{
  "encoder_arch": "efficientnet",
  "model": "contrastive audio-text model",
  "dataset": "synthesized solo parts of chorales (CocoChorales)",
  "train_examples": 39062,
  "n_mels": 64,
  "hop_length": 320,
  "input": "log_mel",
  "spec_augment": true,
  "win_length": 400,
  "tokenizer": "word",
  "vocab_size": 56,
  "loss": "sigmoid",
  "embed_dim": 384,
  "encoder_norm": "batchnorm",
  "encoder_activation": "hardswish",
  "encoder_channel_attention": "se",
  "encoder_drop_path": 0.05,
  "encoder_depths": [3, 3, 3],
  "encoder_kernel_size": 5,
  "encoder_stem": "deep",
  "encoder_expansion": 4,
  "encoder_widths": [16, 24, 48],
  "text_encoder_causal": false,
  "text_encoder_width": 320,
  "text_encoder_layers": 12,
  "text_encoder_norm": "layernorm",
  "text_encoder_norm_position": "pre",
  "text_encoder_activation": "relu",
  "text_encoder_mlp_ratio": 4,
  "text_encoder_head_dim": 32,
  "text_encoder_fused_qkv": true,
  "text_encoder_bias": "all",
  "text_encoder_qk_norm": false,
  "text_encoder_parallel_block": false,
  "text_encoder_inner_norm": false,
  "text_encoder_positions": "learned",
  "init": "kaiming_normal",
  "residual_init": "scaled_by_depth",
  "optimizer": "soap",
  "beta2": 0.99,
  "lr": 0.0011,
  "beta1": 0.95,
  "shampoo_beta": 0.95,
  "eps": 1e-08,
  "precondition_frequency": 32,
  "max_precond_dim": 512,
  "one_sided": true,
  "adamw_lr_other_params": 0.00073,
  "steps": 4000,
  "batch_size": 128,
  "epochs": 13.1,
  "lr_schedule": "cosine",
  "final_lr_fraction": 0,
  "warmup_steps": 200,
  "weight_decay": 0.2,
  "adamw_weight_decay_other_params": 0.01
}
Rows from block 3 of the text encoder, named by matrix and row number. Each number is 128 + 24 x the weight over its row's rms, rounded and kept within 0 to 255. All counts start at 0. Numbers have three digits each. After the name is the row's rms in percent of the matrix's.
# proj: attention output (text_encoder.blocks.3.attn.proj.weight, 320x320), inputs 64-127
proj.122 106:107110130096142139107093094081121131133082135117086136144092153120139092120151144151134110091128094066123133140096137160120143123125166107128119132120116141129117124088123172139128118133111167
proj.123 090:121127148092153127125103136119125135140115122123138131152130125185125123113166104157098095116135094110140118172118134155144135132086135155129089144122160131111110123094094162105123107112157124
proj.124 110:123146116147123087103150156115079155098205126151127105046132045094092138155103109120167166176123143148106101102147104157130141098121118146125135133164131116130094146137122113074100105133156092
proj.125 097:114124135110082101157123165144113131105112125130070147121174103133094127116121112135120128143171099162133115146151121143136139137119118179140152163096125128118122124160134122110147145113173127
proj.126 109:100137113107141162157135098096097093118108127081158164145129117059136101095082138126149156067108114145142150141160131116152127120146118114131156109108115121138114155167146107156125135116141138
proj.127 091:130172113180154157126161147164138129155186147123130127127156136150092132112143124130142152135139109167108120125127105126154093142148138131091160137119128117135154103144135154081139154080095159
proj.128 096:079111173151125114128120107119095098127116105097102179116110103124127126112151120110142119123091166126150141130116170134080121120135151106106107091143138146137129138163122114141130163123126135
proj.129 092:123146110122142118133134141121116117084141100119162170116096113107129130113079149157148131134111108120145140135102176119132075116117107139139106128135117130138100169185128116118093121129122143
proj.130 094:097149133153132124151143099123079116083139145136149165108135148106123125135113123085088124125089137140143094094094138091138125106127147123126099095121116134096115145124122106109158140127120096
proj.131 092:107160091158134145103143175121125151109142150143136119080111110071156133138088133105144157178107121104157119127126174142141113131116129150134130152139112126086105135114113082096134114137102142
proj.132 100:164128101111128116127107109106166098158171094136100141161138122099146141170144168146088095135151142107111157140147101134139126113147100115149152158122120125120123135128117131132127119132145108
proj.133 099:170128126127091104140124142087136099126111059134137165095090071090125122143064101165099173113145162101130147131123088133095110102146152134070099138156111107172088152108106137106168131062105080
proj.134 106:207100132117087141108078169107183103144152102166112149126122098176097092124135166171110120134158150126128120125142107137157140129137125149077153119155102123128119150161150076144130146123140147
proj.135 097:190120138139129157121114134132171113193150130156102136170112116170124115136135132151170103110164128125104115157116114091085144168097108157134134121109129170105129097143086148111169165121162128
proj.136 104:152093123133106114131118118170123101166123141140114135148108163109089158148135117126104091102126116106134102126103130093129126116121091132155103122125116172129110166110131137156142114116161137
proj.137 107:149108115122111130162136092103159081185097099099149159148099156109110105177111147150083095144159157111153153135107130133138125133146163125108126120136120117130116135113167110127123125143105111
proj.138 113:124102157106116144114121134143151157106084156153110123149143121122142106072162135149134109114124104164085144162141143103148172133117080146137139129127130161133127100154082117145152132114143143
proj.139 099:124131160121088157122108140120146109164128116165112148099093138135151075131138139162145108127182115164129150149159105149106119150121106128125117150170141094174150139179115099090114160097165114
proj.140 101:110164096156110111107167128159122135108147135113179098075115108103129159141128133075138142138102155138156111134128105129135118158155138155118124077121184062171139144164120084084112178112125087
proj.141 117:079104100133096101152144137138144103159136147118089170159130175143082102165122125149090102137159135103110126136095094113082166132154142089131083142106133145130134096078129164132150139129132133
proj.142 095:131159100150161122112140128131133139131112145123178103103111146115145164129101138055139163119074120123162140135119166138149135142177134115061113113092129124101123134120170140151071159139090144
proj.143 093:090131163090143127121077167084143131124129118079178106125102142131155104080136144146102131149106144093166129120137168182129091120111151140082109104098113109112130124155146094144106136117104166
proj.144 094:100141128106170078123118111120135156139146180116137109135113149111132157122170100115123120106125121124142114087125108147179122141173169117098112109123134100136152116098130167127099148092105141
proj.145 089:132130117114167165166103095108146114149127131144135159177173138169151126135149144126105111122148102146118112133110105145146128129103114116126109133113155124154151127130125115117092099087145135
proj.146 112:105148142124177124123108126135102186133131159135157097123127139111178149136128116091118147112102115132111122140102145157139132115113136123094106090118115153138133100080113142163102139142137093
proj.147 091:083141148135120082121075092138127128123078142132125097101111147125196157117162128080152131108143124158139092114111151122144159143113147146076121109125124130155142114140120120132131127103099159
proj.148 122:115122138146106092149121126116097128093076116112125112107134144100119149078127169119163164147144160131161136117145136149152144113167111113117150155144104138103090168134181105118111112117095132
proj.149 097:141130137147115109145106126143128109138142120090164125147147133151131146161133118123146142144150125111135101102091116154116110122106142146093113137136141105158066141129129105111130085096136104
proj.150 097:104155124106118093084111150102112156101118083099137140105158118078159120145128137139182184137131135077153167096097127163115142152133171133093120103124138127145164100119173174127112172114088149
proj.151 095:108111138122132120103083161096111139150121115096106114115135127124074107125118141135160128108134126102151149088115129125160131114135145124116143139086102133146098149143148136154123118139110139
proj.152 103:140101094113159111126138100119137119155131160127109091154138181141140143117176125087104112060109097093124121139070110095112146139160114099122126073099140170134149132108137136156130134171124147
proj.153 100:139160113103145130148150099113063163120135092089142153129143128094146175122121121119173153123098106138113096144078116130146143122134134146114116124113105136122120121096144130133118114124105134
proj.154 101:181119151168118149093106145114160153152141115116124124142119112150153134152127127133159124167135116124133115143121119137120127159130102128141111077094106132140140108141146136170096164142149178
proj.155 086:112147091114125162114171075130133119123155149128110164123158065115104135111146143113141094116101098104123153166118129085139146156138110134147142136091112159140120137121130118137153130126123136
proj.156 086:132121111149117131178135143133121115123151111124134118132139103116095141121069135145139116130134087105123169121136107128122130117140100122152128178128123154145117142148116151118153106150165135
proj.157 099:096168119133121119115112169158122154096111146122142123087128086109150128109147121144129137126096084123134126113129159114167097143200150107120136086113080138114188122120184136170093138113102168
proj.158 105:084112134187153137131153100153106117128103157139148129142121100157153145123134138101145093119075104120125101136090161083134156152154140074151100112097101169083144094112121123127140111132144129
proj.159 106:119144149132141127115122102133125151144135149144096123150138122156131102133145085124137106138127117144070112101134125127140120117108124122122117116126138133150141119100109146112137127145142116
proj.160 091:130120127131102103117134166144135150144165125133131161141141114153106120177103133170141129180163145098178083129099131145110149098131130132115111122087126147148124164116157173119111149131116111
proj.161 098:108134116081144057138140095109117119121135098141150127125141135117136089128132130143083138105155117098134146088135131165113168087152172105110101142145141107156147104070125190116114140109125111
proj.162 108:127183099127131149164152129193083105081155151123155155118185100089098162124093114117152204124075134163171133107116146088144137165130132119128111110153078121109135129146154098140117141135113173
proj.163 086:154124145064075139139122113135126109142148111162130170110132135159111127102135142114119122122128148115117133201054117136119172148115141109112104112126122151143172089109137223103160129079122148
proj.164 093:132145101153118104152129128146142111117118122160151155077153090113128130118092116127125148159119130152171115100181152066168111144138111162136157083152099137131097191168111051140140124126120133
proj.165 103:124144094173148133126162110145143123108140133135144131146138134128117138145136142140145134158126096142142137112124121088126139142111129118136125086103152120135106115133119119109153152114143129
proj.166 096:150164119101078102151113120149128149122138147119176173103154122111148130149083119122138170158138140131097120151125108146139128109132107133121108088134173111119134148153104110115129154134163098
proj.167 092:161137109122129106111104169133141155170134119129113120162140181144157130136119113101121101115127126091119108125127106147128122077151136127160140106109141150134083130113132128150131137160108118
proj.168 086:128141099127123109117169149144190145108097145165130127127174142115086095113145118107130110141178116152125164103204141123154100148118084164127148139122105133117119142142161125136159184172138123
proj.169 112:125198123147145153127143137152094162131171146123162106097168088143155166112135131086145170147073103156101123140138122154126128133121133135118121110116161120147174100128121164097148143096156143
proj.170 101:106138136135156144144154116117135099086117136139164155123138133093114126074131165133124143133116099122141122095154132144161098148140110099160130114141149101137140136119136124098111153099136127
proj.171 090:131112086138140078165148089114130104119141159140174117137147142108130142122134119090121129108104141136147095082095095094160118112140115152169113074137134113149105187116113108116135137133133106
proj.172 089:166135131121086124132123132132190119153147111141123196125164122170085074149123148146090115120170131139141110163123121132144128131104164146083114156134143141139103155139141096122132104106137108
proj.173 090:111127103137097179129161124156116121140151123157128153123142068111130149129102167143153127136107158112129139111134147100100120180115172099151164137092070121092132109128159125113163110102124139
proj.174 093:119138152109111127119095161099180160172119100127100135089122124141133087090110120139127140122162127110107141143178103167146099104124152155118143158105143106131156125110120156125128136136140144
proj.175 109:115146122126150119142133122118083136097147115152114146113153091099098116081092096145124162113124142141138124117105166109124147128104137165134133136132102155081130144143135116169127128181148158
proj.176 106:147098128098130125116126130115134121161180130113131131159109179142138096157154108101113082124141098092083163138103121182083113140109143134122141134109154142137121088131111147103141095124110163
proj.177 086:135128105126113139117156146139138148112112116145112138128106076113139142131123159154132133146135120179140124159130153074142139121130096148158165102150138123125127120138156107146151129109165115
proj.178 081:139098142194119126095157128178113123123151112133117101137076147148103151114111132132159120156123132140118135111165137129105151112115106150152126121137138123140136111144105099137121150132147141
proj.179 112:132112120118105123133111114160140127144144139150117134159093125121145135175115102143156111147120106134101114148109121128096132131089109135141108152133123134137110135127088125130099101135123122
proj.180 107:114160048145132154120178125168129125102184142131166130135145103101165170115112135112130172150070110127152102089131137081138101120140110137147161087119116121148120147142157082154161137120157130
proj.181 106:152149129121109121110124148166122163169130115152118064079116129131110153104134110122143135147151103113104118134117133103109125157109101112107100077107134113155143122140117109091142151138140128
proj.182 106:135070138160131142094099092099120125138130075104091123142092134086128126155140147146123101123160092109117124134128099115118143116142134114131120109129144158125113122094128149177136091120153122
proj.183 098:161142125075134129130119136156135141145150183158120125123153130160108147101180135100092134084126102152131146131117163089137175165153127117175158133103095177075138123136148079152143157137114173
proj.184 107:137130141121136105132144092127115126100120145101163124148118132164184151160138127090159152121098139130109114120115140124087152117105147092126102107131146153108165101112111111112131132147127109
proj.185 097:130132143120126170075093149128119170141116142126102135126116104111158108137080145117197124148121136104121122161127184133122162125091119150117112118121126139079153111140097117128124138127147161
proj.186 103:135098147109111110156118118133155088177098130104098125125108117146143129144138101129127097158136119116097095136105113170123180129101119126055118119138137125135138090120143156127138079110135125
proj.187 105:114170103126109091163128086133115103114118120117150164133177124095131119120102115095115154158117136132113165111131104131140124133151146095106123154142147102143128118115133163106148108093123115
proj.188 098:135130129154145124136122112074121138155141135156150146108146081150145095152116102148144104151168129158158072115174119155100160101071141186129135169154129144099073157118157107108099106172145119
proj.189 093:126122126160164155142137114112143092138162156172142117121116119154146138149093155124141120141111123156161083131181119116085116122093086168146164170107133138078107126152080110125152152136105139
proj.190 105:111141068153176106156172106168117098106126144140155125129136098076115160133070172132142146120122115125150093118125177084084073135138099143188114098084123101142098144144111104160101136102161136
proj.191 094:165134121149091173160119175168138101139146127122143151146177100124095126147124157159129167132096119106116151117130133100145141144145156103121126127139099125168124132158143127153141135108130131
proj.192 105:082155154148161121156110129105139134122096118125144129116129107105123112074124118175095179150162131122127169090182132162157104123124146115092145148169116092157140136147148070087110151122120119
proj.193 103:110134109125142109173176094172092084122147131115140132186147131143108164113136115139121104117160149156161144166130154096139087143126126150134157156123104126128084142157124101126129124117115105
proj.194 081:126118121118118136163142151107112067108152106153131111178106184104135153130149145102108142147181148151144108155134121158113135115103084122119164182139142134150070138124175109094120126100187147
proj.195 094:109147131182127121121151101141130147074098118132142156104111124098127132095130139121163154106111129152126149130124176126104108169087159148118128138143124147113124125168090117121122189079138142
proj.196 101:151178107148141162144147136167109113150153133154133148131152100108133138102100095121141141136132150163147162157164137100108119153126138146139144096113152119091132110135097147100142151120130142
proj.197 107:161146128113120147131162139125148129107135171151144099112128123169116132119154120128110101105128122179131094130128134131164166129140098169116135141176102122128072176174165077132145128120123103
proj.198 098:150096135130112144114096105124134136145135146127120133133118112150128113123137163129170097094145143140144116134108139122136143126102131147129133097156167119109112132117106119111157106114120147
proj.199 095:141153100164125138062157073145095134102109161134149137116093077109146130135147115123162149127117135144116128153162164122113178149111133155121115143147141134083103124130118120153074104136131108
proj.200 094:146125120144123131122134122162123118151178136109104136134176113161096127173125133131126099163155138116120104118112101124099171120124115121169133128130151157190116127106101160103145103143174119
proj.201 103:116101167124116111110074157063162108096091081096154100120074182125141114099134101113128138123164154095151124154130109158125153135148138107092094107135144105178157116134182142093137142119150104
proj.202 111:077187071123168141154138079131100125113187126095159134102182114119132164128153120116088187129082144108141145126136096135119114137116159062115103112165166101158155128099133145098124109116110102
proj.203 097:092149128113115075095134164145129126093139129114120141113149119096081121162099114150138125125157142133134161121158138119125162113148153147104113157139131141128134104110155131122151149148103113
proj.204 107:087103120105130132160122103121128100118133095124169170135128112088119108126113135112138137149113146107129166137143119130170114119125128103127135114166129100193152151146107122133138117098130134
proj.205 120:099093118129106111109118136116122121129118155125085115083108165151113097133158140133144093121131107146102153120104141107127160143150135142108133159133124148108105102112162140172123102123096162
proj.206 090:164094123132132172120124103103168078172100150083108108169103202168156135130150156104099120080103115100117111103098190136099161141118136096117152158172099147107150103130137158144154094149106169
proj.207 099:130140131117116133110105131127130152133118133170142074105128088127070121112142137160143111123141140141155148134149138123175108134133121185130158145151107141142092164175144078131122140144102116
proj.208 093:141143100136167165162165106160135108151168146138144115163135129152135121140149125080104079115133127089114092126113101092083107159161129108157103170096149100154107123090114169121148120115136101
proj.209 102:128121123096131149096110130117158139112133128121125118119144072114075110103163134153109153108153120124116120145134124125134154108122072141151139153150131137145131146143118097138154150117183116
proj.210 101:128124165133095106087091126132102139113124099126106135090097133132138113108129125126125130117114112109148088118113126153100122074104151106151115117100162123149132091099119160163115134126142103
proj.211 098:066114150125124107123124142125169160149127147135114120129132128141118098168137108152152091140131128166128069115123148150114139112100148131106111111120156129114127124104115120102116117127106137
proj.212 093:105183075132163125119134127171105136079184136113198102114170118147156182116161143095130158116093146128134099129144127149147147156135156103112134115130127095119142121126156137118068081099142140
proj.213 096:117143136191115155083149131101078133098129110112137102094097080089136177124109137114185171133094146143129114086159136088119118092125095152125153145120110133099089140156171098145126089136141086
proj.214 087:107176099162162137140146168150103155126154135117178095101145131133104159152114116078161136140116153142150119102140101129144116134135138122091104093140127073175114142129137096127104125106158082
proj.215 103:113138152089137127117105129093088169086101111075120150136142132078142118099090126122149155135111125087153152090110139151139109067173170091150122122102138120115143176125133121143139161145104146
proj.216 088:134139093136130139137155105161139104165151158097131147148135123146099153155121113112142107135127136141122111104138127112125129153139119141105096136148090128134104110130128129098133109119141109
proj.217 101:164159112136070146130150170197136138123145141160123123149184135133126135158124104109119146131141119176173112097143089112118118151117102128162123105105132118144130157141129096109129100124154059
proj.218 103:158124109151176128138149114117135121149152108124161156170114137110138128189066122084147098144107137099106136126115126144099133135119118138111115147131128145102132095079130183100129117130129111
proj.219 091:120150136092140141147101107140135117158123159118118115154173163146147095102163146138097123112140149138107131156118142116101125144145150119130068109122158119143155104123102116118166120105150121
proj.220 088:121145117127145075157155124150117125121110122143137075118127173148146120094163106101101109116132125121123121122121154122120157142141110123106109133097118114124148123134155113092133163157104138
proj.221 099:111120161140140133136081119107107110107141121101112117125111150094141125089105148149153161112145110116157126137145109143124121125116135119122142143122120113144137137135116134144134125105154151
proj.222 094:153113154115124154098109110103159133176159100133131094146116193165126116118104148151132106093140142118114126127114115138143135103121153132116135141108108142121105125130158137154124113129115151
proj.223 110:147101135103113133160094131073127065134109059097081157147135134139106105129110162167108137152188129071141157115118115159105109112112107129123153120138116141134113146146129134129147102165137143
proj.224 097:092135116141155097150111117158122136138120148117171115118148125112132152098129149090161143121090160079163147107125162129122099121170169109110110133092101088119129180155160103104102155089085169
proj.225 103:166145134118134150141123177122155151139121140111164118158145144142175114103161154122145134158141139122125142120136117167119115115111156149109128125131169118146160095114119136085145128102126120
proj.226 093:154090137127148148125123112063116097085112108113134150127098127139139107133080140110135115110109153069114140134104137177078126093130159098137108134116147113133122128105124135151140112169104110
proj.227 118:093154112125145102151154137134077167100112128112176130096146110086161160133119116096124158141109164118148097115100211131162129127148177130110150114137081132067135134079158127154096092172084162
proj.228 086:102118178089154162133074119114153103143074147132104107113114175125135105069132135124118118095149139130111152101175189154195080134120137134121127172135127111113123145140131129145108150102116139
proj.229 108:107125129193130137149147107126126103098097127171140127092087131127114139133104177110141152137076101107126141154111122075120118130138111092160143158127087145142131130143131105160158119124135160
proj.230 105:164140116108145157098127110098110139122207108138122097117141114112140137128098134133135148149114168126128135092125141141127087145110170141138154125108116145105129152101145090121153072152081136
proj.231 107:137130151099145134104080096132130142152116085116078112155115148116138096123127116148150120111179136134140158159166131157119126123107136173131147086109136135088120107115099157153120133124148100
proj.232 098:133126111183130141086149124128121157138119140117139113120118148126160151114106112089184094112138126154125117119129169138112116135111124162112132145125125126137121137122138091166113132137131109
proj.233 090:149128127166140135145111162132120125165146133143118151159129145181121133183177125123151110148155071118070110167088139156151127158108130121144120134136144127157159099092127156102154089100117119
proj.234 096:115120157129093152126111174111107143113127117125121104119134102161091126107121131123153169145152141115132138111155142178152139065135135135118124131142088127099155151132142135175099126191127119
proj.235 117:147148119137125124130134170112126123095148126128103115107161099133066119080114134137147181149125130166148140112188085143146137147143098147129144143134141123125117151154143132106166149116127110
proj.236 098:119101125110147121130117079150112097117133148174131119122133098105137150120104121105137137136083152135138146111107136101172103120176125102147169121098104124133110176154143106127173117120118156
proj.237 098:089148106102140110133115097137087130093098120121155111086136136097153143129140124117144152088095114124075140143127141130139140172140129087134096105151146101165159088135135133110115116116113170
proj.238 112:119138102124101125115142109148135138136183124170106148118167102159090146134114138157112122156135134155111115155112095096128161133111101132146097111131124137123126100119112129116158102113150106
proj.239 099:103123168103100175130106111086118147112107092123095118093120104121133088109128130157113153115110109134146131150128127155124154084105119137145126132148152112130125119150119113208098144150179121
proj.240 087:151122127110137085115115112119159121178131098140054099120121151134086077084105107120114091130156128114133131101127104139160109129126107130104106108109119132132105144113136103137141134174118127
proj.241 099:171109128130101143153130127113191124172096115136115140131125128142134096161128137136120119149161135112085159163096150114103155154100122112112078128151135160143140077086114219153140125118166117
proj.242 115:131137146084131123106078106099154131172124097132092114138115143133140099149164139154103110124168172136135138140133082176132142135105155160094141141172105096134086105128137166126100123120126112
proj.243 095:123138146124172136149087101130159120161123093115145146194146164077137122124166119144118124121135123098124143157109141142107131138122128128155115087120154087143145124118101142125124139142146123
proj.244 086:166097118122103102109121147115162124165150096111160130115087182140147072150137138140136099130134138122120103123168111152130161124131087154141119119131101130159112141139105144117157118123146117
proj.245 091:138126112171140096110095141137072138107110097135118131116112061101159113118104164155132171142118170081130132151139155149126160121117176129120126105155107130085114142104151141136116089148145121
proj.246 090:149102094125129136106128105147155111134155125136113114144126098143096131169128153108140099150153084138089143098139134093092149102165107117159119151103144115164141122115109163142148123153174101
proj.247 088:112110127149146164099162087111136112093102126089111163158123119163132127127172137173148127060080092158098133136133128067131143130111158083169146151122139142104155075115094135155144123115138118
proj.248 094:095181069141146124139186118148152157126136167144155143154165115124134141122156121086140142114113123146148123137173137098135117141139106152141128141157128115126138119139129104127122185109160104
proj.249 092:084136094194149111147184096159063135078148146131169175145151132060146159118102151109178150158095121171129144157134180083114168149136112135171166173154105170091107134146128092159158151108113150
proj.250 083:108111158136105134151129143122124125096136125088164162123100107145158140110140167147154173088133131128113150153160113134127107103156116137135158162122150116122082129159109132074158129154130162
proj.251 090:113133103144143115114152124141117151119108151115132110123126126133165148162136149111132116117084119129133125105122121134181114133087165166129134169143130151136120129123113094089131103144133095
proj.252 102:132151109126118103145127164111149141111102094149138127123141130138131124154078097100130155160151130132152124138088100138133119185111137113134147141132079131119123125147151134122104132096091125
proj.253 092:076135134090120085093100154136080106102133092085123132095116102127118101121126122156129146134140107112109144108119134157134102122125161116146128128132118094130115142143127124078137115128141160
proj.254 114:116076159153118106091105141126124100118112102097101107123093119117108129128116125146147116131174130132138094081123125168127100091122104117136102101145138101166148156150136120114076106117159087
proj.255 104:176091141110102154112112173085205093174130090148063145141105153205091090163115117184090095139199129147103114115135129124119189121108118146119137147112117165144090112145121145141114135171132119
proj.256 115:115149123086133112148138127120144130109138130123139110126146121166105118102147070142093163145126149156168089129165111120129136119126113121145122101158160091122140130142141104068141180107146087
proj.257 110:099185114110133098146170113121086133097112138124160133096137089081133154130070104111126157156127181182103152113156143189136079165103159136048127168180141080104116127116141102100111108090098090
proj.258 100:130148109118137147081152086116091110111139110106116135146141105117139142128124150136125140077115143115079137162152125108116113119135149100150112107089135142124119118137136103132145094135141139
proj.259 115:102117098140127122154172128121141105094130124143144137120114098112092101125137132160141129164105114119118171136130150092115136149121079135141134137156114185104133089149098103107160155137138114
proj.260 084:074160121108146113154147085064079128119093160134135151108119136090166108103107103072088126089101157120150128097128171144100153147110145126134124117126136124101116140096149132141108142144108116
proj.261 101:164125128140140152102132127102127108128170121159101108116123152145102161145128135138097122126162109128112138107127171117122141102094113142151159176139124167107086142137151120166142122164108163
proj.262 101:152113130154102156118116125168135150180177162155097135168136121147119097153145110121143077117130089145089108160115109108119150129125100112172110126129155153129147099105080155147139118132164127
proj.263 108:153113165135117101141117108127134077117111109151074123140127093186120111127126130175112122166171078154085126117129129105144156136092102140154127137162108129131122134176090110109124120121154136
proj.264 100:102115135144102151125140166133131166132157148102153087109120121163104111138143097122182088145150081112116109146107137131144113133148094104109110104121134128185137143140134112111121127113120118
proj.265 111:111090149139096125140107104121087135126118115146107102104075113123115109085120122155163096114140096077094154129141180136122119115173123082198124157088116152140138141102116156127144151136098186
proj.266 091:111156131070115104091083156109117165148122066100129114080098123116141129143119100121108119148170148124154105100120111182155131086116123134110136145150120107134118158129150134129093130150142111
proj.267 109:113128145136108143136134128156117105083142130148134142138131109127112115092122115134113119140088100111059107147095146122108152118102137110167083150142169140160151112120085130102153104098137126
proj.268 098:139096130115130120108111078135101146083128165174086093135119078171135125105173119118105082097107119137122121130120152109114123134133095134135132119161083140096099148136131101162166088132143147
proj.269 097:145143119148157177134157126139085146115131147122153150099120150155134144123101143096117146126096112111123107130094160177127121104105121130111106122094112170118130104116136136154077093187107191
proj.270 105:142094172148148126133097137146092152150133163124150077130093135153160118126156114141183078090100099140123099139090119117128148101176128134163099122120131150099121137146101126155129165140125194
proj.271 096:153140116094102132128122145155155130149141103132111106096150141131082106078119088152087106104181144133125119102140104152127123117131108138105120081120129115152131132114131132101159136122137122
proj.272 098:128143121135133149125140102131139118136120120126104116158150138165129140147106080098134108121099077106082147139136128127142156121138148126172113135088095167147145113097123188144143120159133145
proj.273 085:072109141121110159166154112145115142125113105164103153114107116110080116109116131154101102177134113133106155167098128117154139142120094119152114136130146083166119114130113136142124113134139127
proj.274 106:182164140084127112097114131117123150148115104101129138146126134142170113147118106123114132112137144154143120106146134143137130130104183168113108123122128107092111115108134126120097125115122105
proj.275 100:133098159117121104152110146094143121183119126103131103148116199121163119136149121130120103090136124067129110133108106184094200095134166111119123113112178123159134113087122157152113152149169097
proj.276 099:118132100151129159123142141190094147087141159137165125141165114103134153078146148133147169125101107120107142142144103134157124116160122087168128101113154100165149137156124130116147167124152138
proj.277 101:083144125103140135160151136126102142129120130099150177112124135081138100126106152138117130147121137122150145113132113101155149118172161121118120136139164087104163120116135144139112126099127144
proj.278 098:171135118081065109128110127146144148175123122181102088088120152161118115110122094096107102115135155085136115163122174174099092148127133092092135134107112134133127113130150124103105137166141153
proj.279 097:123128142136132153110130113109140100129083143117134151150095146094105129094096173112113128135138130137118152081135119123176119122094112152118144139143122134129117147156135108158098139134129126
proj.280 089:097097165143115122098097116064138113151087131077102129138113142127127098093126146110137136127145115148148186122128149159111136138123119141106122149142188153139131113155087116101109148170142124
proj.281 105:091163083124131097127154165130076154081126141156142094119161087071101142054127133116116160131095123146118104111162150130137121107131110149152158136153133129159117140134131097149139118150140137
proj.282 103:123144117134144153143109106164132122110127122142132139146145091081178148145093114115161137104093102147149147115081152099132140148135128100123124059096091133118144128161146125148108129113138161
proj.283 105:094155127145148123117095134136077145084158137132098128099146111105164150068124146108152172122077109136109114131174167139124181080119099148164138143111119180092120103104108118161141128139172149
proj.284 099:161140117153111146122131106122116132155096129146123140106118094120153137149139120100146128156155109165103142143174087141140143166126109161100119146172135168113128097136111088070149124119162119
proj.285 121:128125095130105142163148149136151081137110092137139165123149124119089126092128153179106158152161171152138126111145109095126128125103124144127145110185145092134106141151121096097150115111150102
proj.286 092:119164112126134112140121161107156133095132077112166125127158150103152112156085143144127153188155120096145127084080131163134098124146157130093145127150141113136123126117104165092113112101101114
proj.287 103:123134131093127137066112129116128164152141148122094108112129176170137121127131101103162087066092102107126119136128112132093149133173118106139099123108150118111153102127087110132113134150139120
proj.288 095:143111147124148164130085131121169076165131102093109114177120092162111120107154140170100109115183108088121133159134109136104126159104146093123102149111149142155142081108086183146180115076139144
proj.289 113:117115135107106107106115156144158134161140154144124107137115147132131114158192138150142094100165103147108090148150116139103163114121109192149139094135146138141114137137085090126153136135156126
proj.290 104:135108132103109123151102156123142159163135095137120112140139174119112086117137131139112100168143152108161124118114125150162146107124105146128119112144126091147127159116107101122115138156108118
proj.291 093:148083125117071095121130149148134138122104125140107148151125162164109087178135118147116098122151102128118138127166060155120183114113129137134118123163173123145147132143116134122123145131151103
proj.292 095:106139138150138169106135173117159143114088128136099130133127103101118114114138170113132138111137132140104147150168110152171110130132111122132176125112096145134148103143120128145114120138151127
proj.293 092:106173110090139114127173109139131129101098144134136144149157109125136145093149104110078138170113144151165122112159125132128132126151128115117133090101113092115170132130137121139102157169125106
proj.294 106:118097142163129143110106098131130120121158129173094183149133096123115108139149133156161108124133108132120116148089131106109173105077093149183133127155149176119101143179075110154141136143145130
proj.295 091:109080140211153126118158122128132129100080107109099154128148111100157148133114167154158146165145052153108163103134144133155125154124115135139132140139121129146153097124129127142133120122108137
proj.296 100:165125145087130166130102104096150145207142101121100122162109193188168143173177101091123105118164133096164125131122102164113139136131140114087129130106157119143146098079140181136088126062144114
proj.297 119:131162127104182145159151139129130113119097092088177157141136113090147130103130131131089148148142137154120138123196122148142099143126156138124154102125147077104129119152119148095104124121129143
proj.298 130:127095119080113121149149098120106113145132153139092132156128131172105123139108084148089069105151126124091127139121148115121138107145119106200115128108128130116112135109098140144126119139133134
proj.299 106:106115123139143099141125112169129109129084134124165109126099176143139135090137138118120138122095136105110118144091130114143141146136155097113116112146110134143133095117124124104146114116125152
proj.300 111:130155113117102120122160138164139178109100095136138104138143145131130143069108120115140144131097139126164152100145111135172119133157156123113170120137078121145127146125146120138108157128101119
proj.301 083:132108122152125138179124133131135109087152149174162162122142108108092109074089078160132112134132112156120112097108116105170141125143124160149136136131124116136156141149130086149127185126119149
proj.302 082:103149088123113123149134155104155146140144115141138157107149155139152124120121119138140107135166158132130146134151124124139106118153163104121131129114096116174088137100177159110132149111094143
proj.303 101:104135152096151140143116071135093120129144124168122113115124073115128127091126113116162113098080121171112135101095126129105128139141146117117115110105095138140126115137103111153127121143141133
proj.304 097:114187120126136137111138080092101144133113133129150135138147113135146122105137114131092141156146144110151120120072174106125131131161198100123121122110101143104136137114154143127116118149101156
proj.305 108:141100145118142111106111124098116152132121141152098080134107169161150115124140124099125103107142112080115114119119165128109129122126165119133138139071115162113095104084138164179119101171104146
proj.306 093:156087151107092091114109137092114121134112081111110161130122152182107102137077131134106107153144134088133128130108118144149132115164115077143142118102133113158157134104142171126119184169099146
proj.307 092:127111125109119096115108145092169122162162100094140161094097143085149100108112156133115169150158157089186138104131111154128119104137143147121132092142134134133118140105138174143087150137126120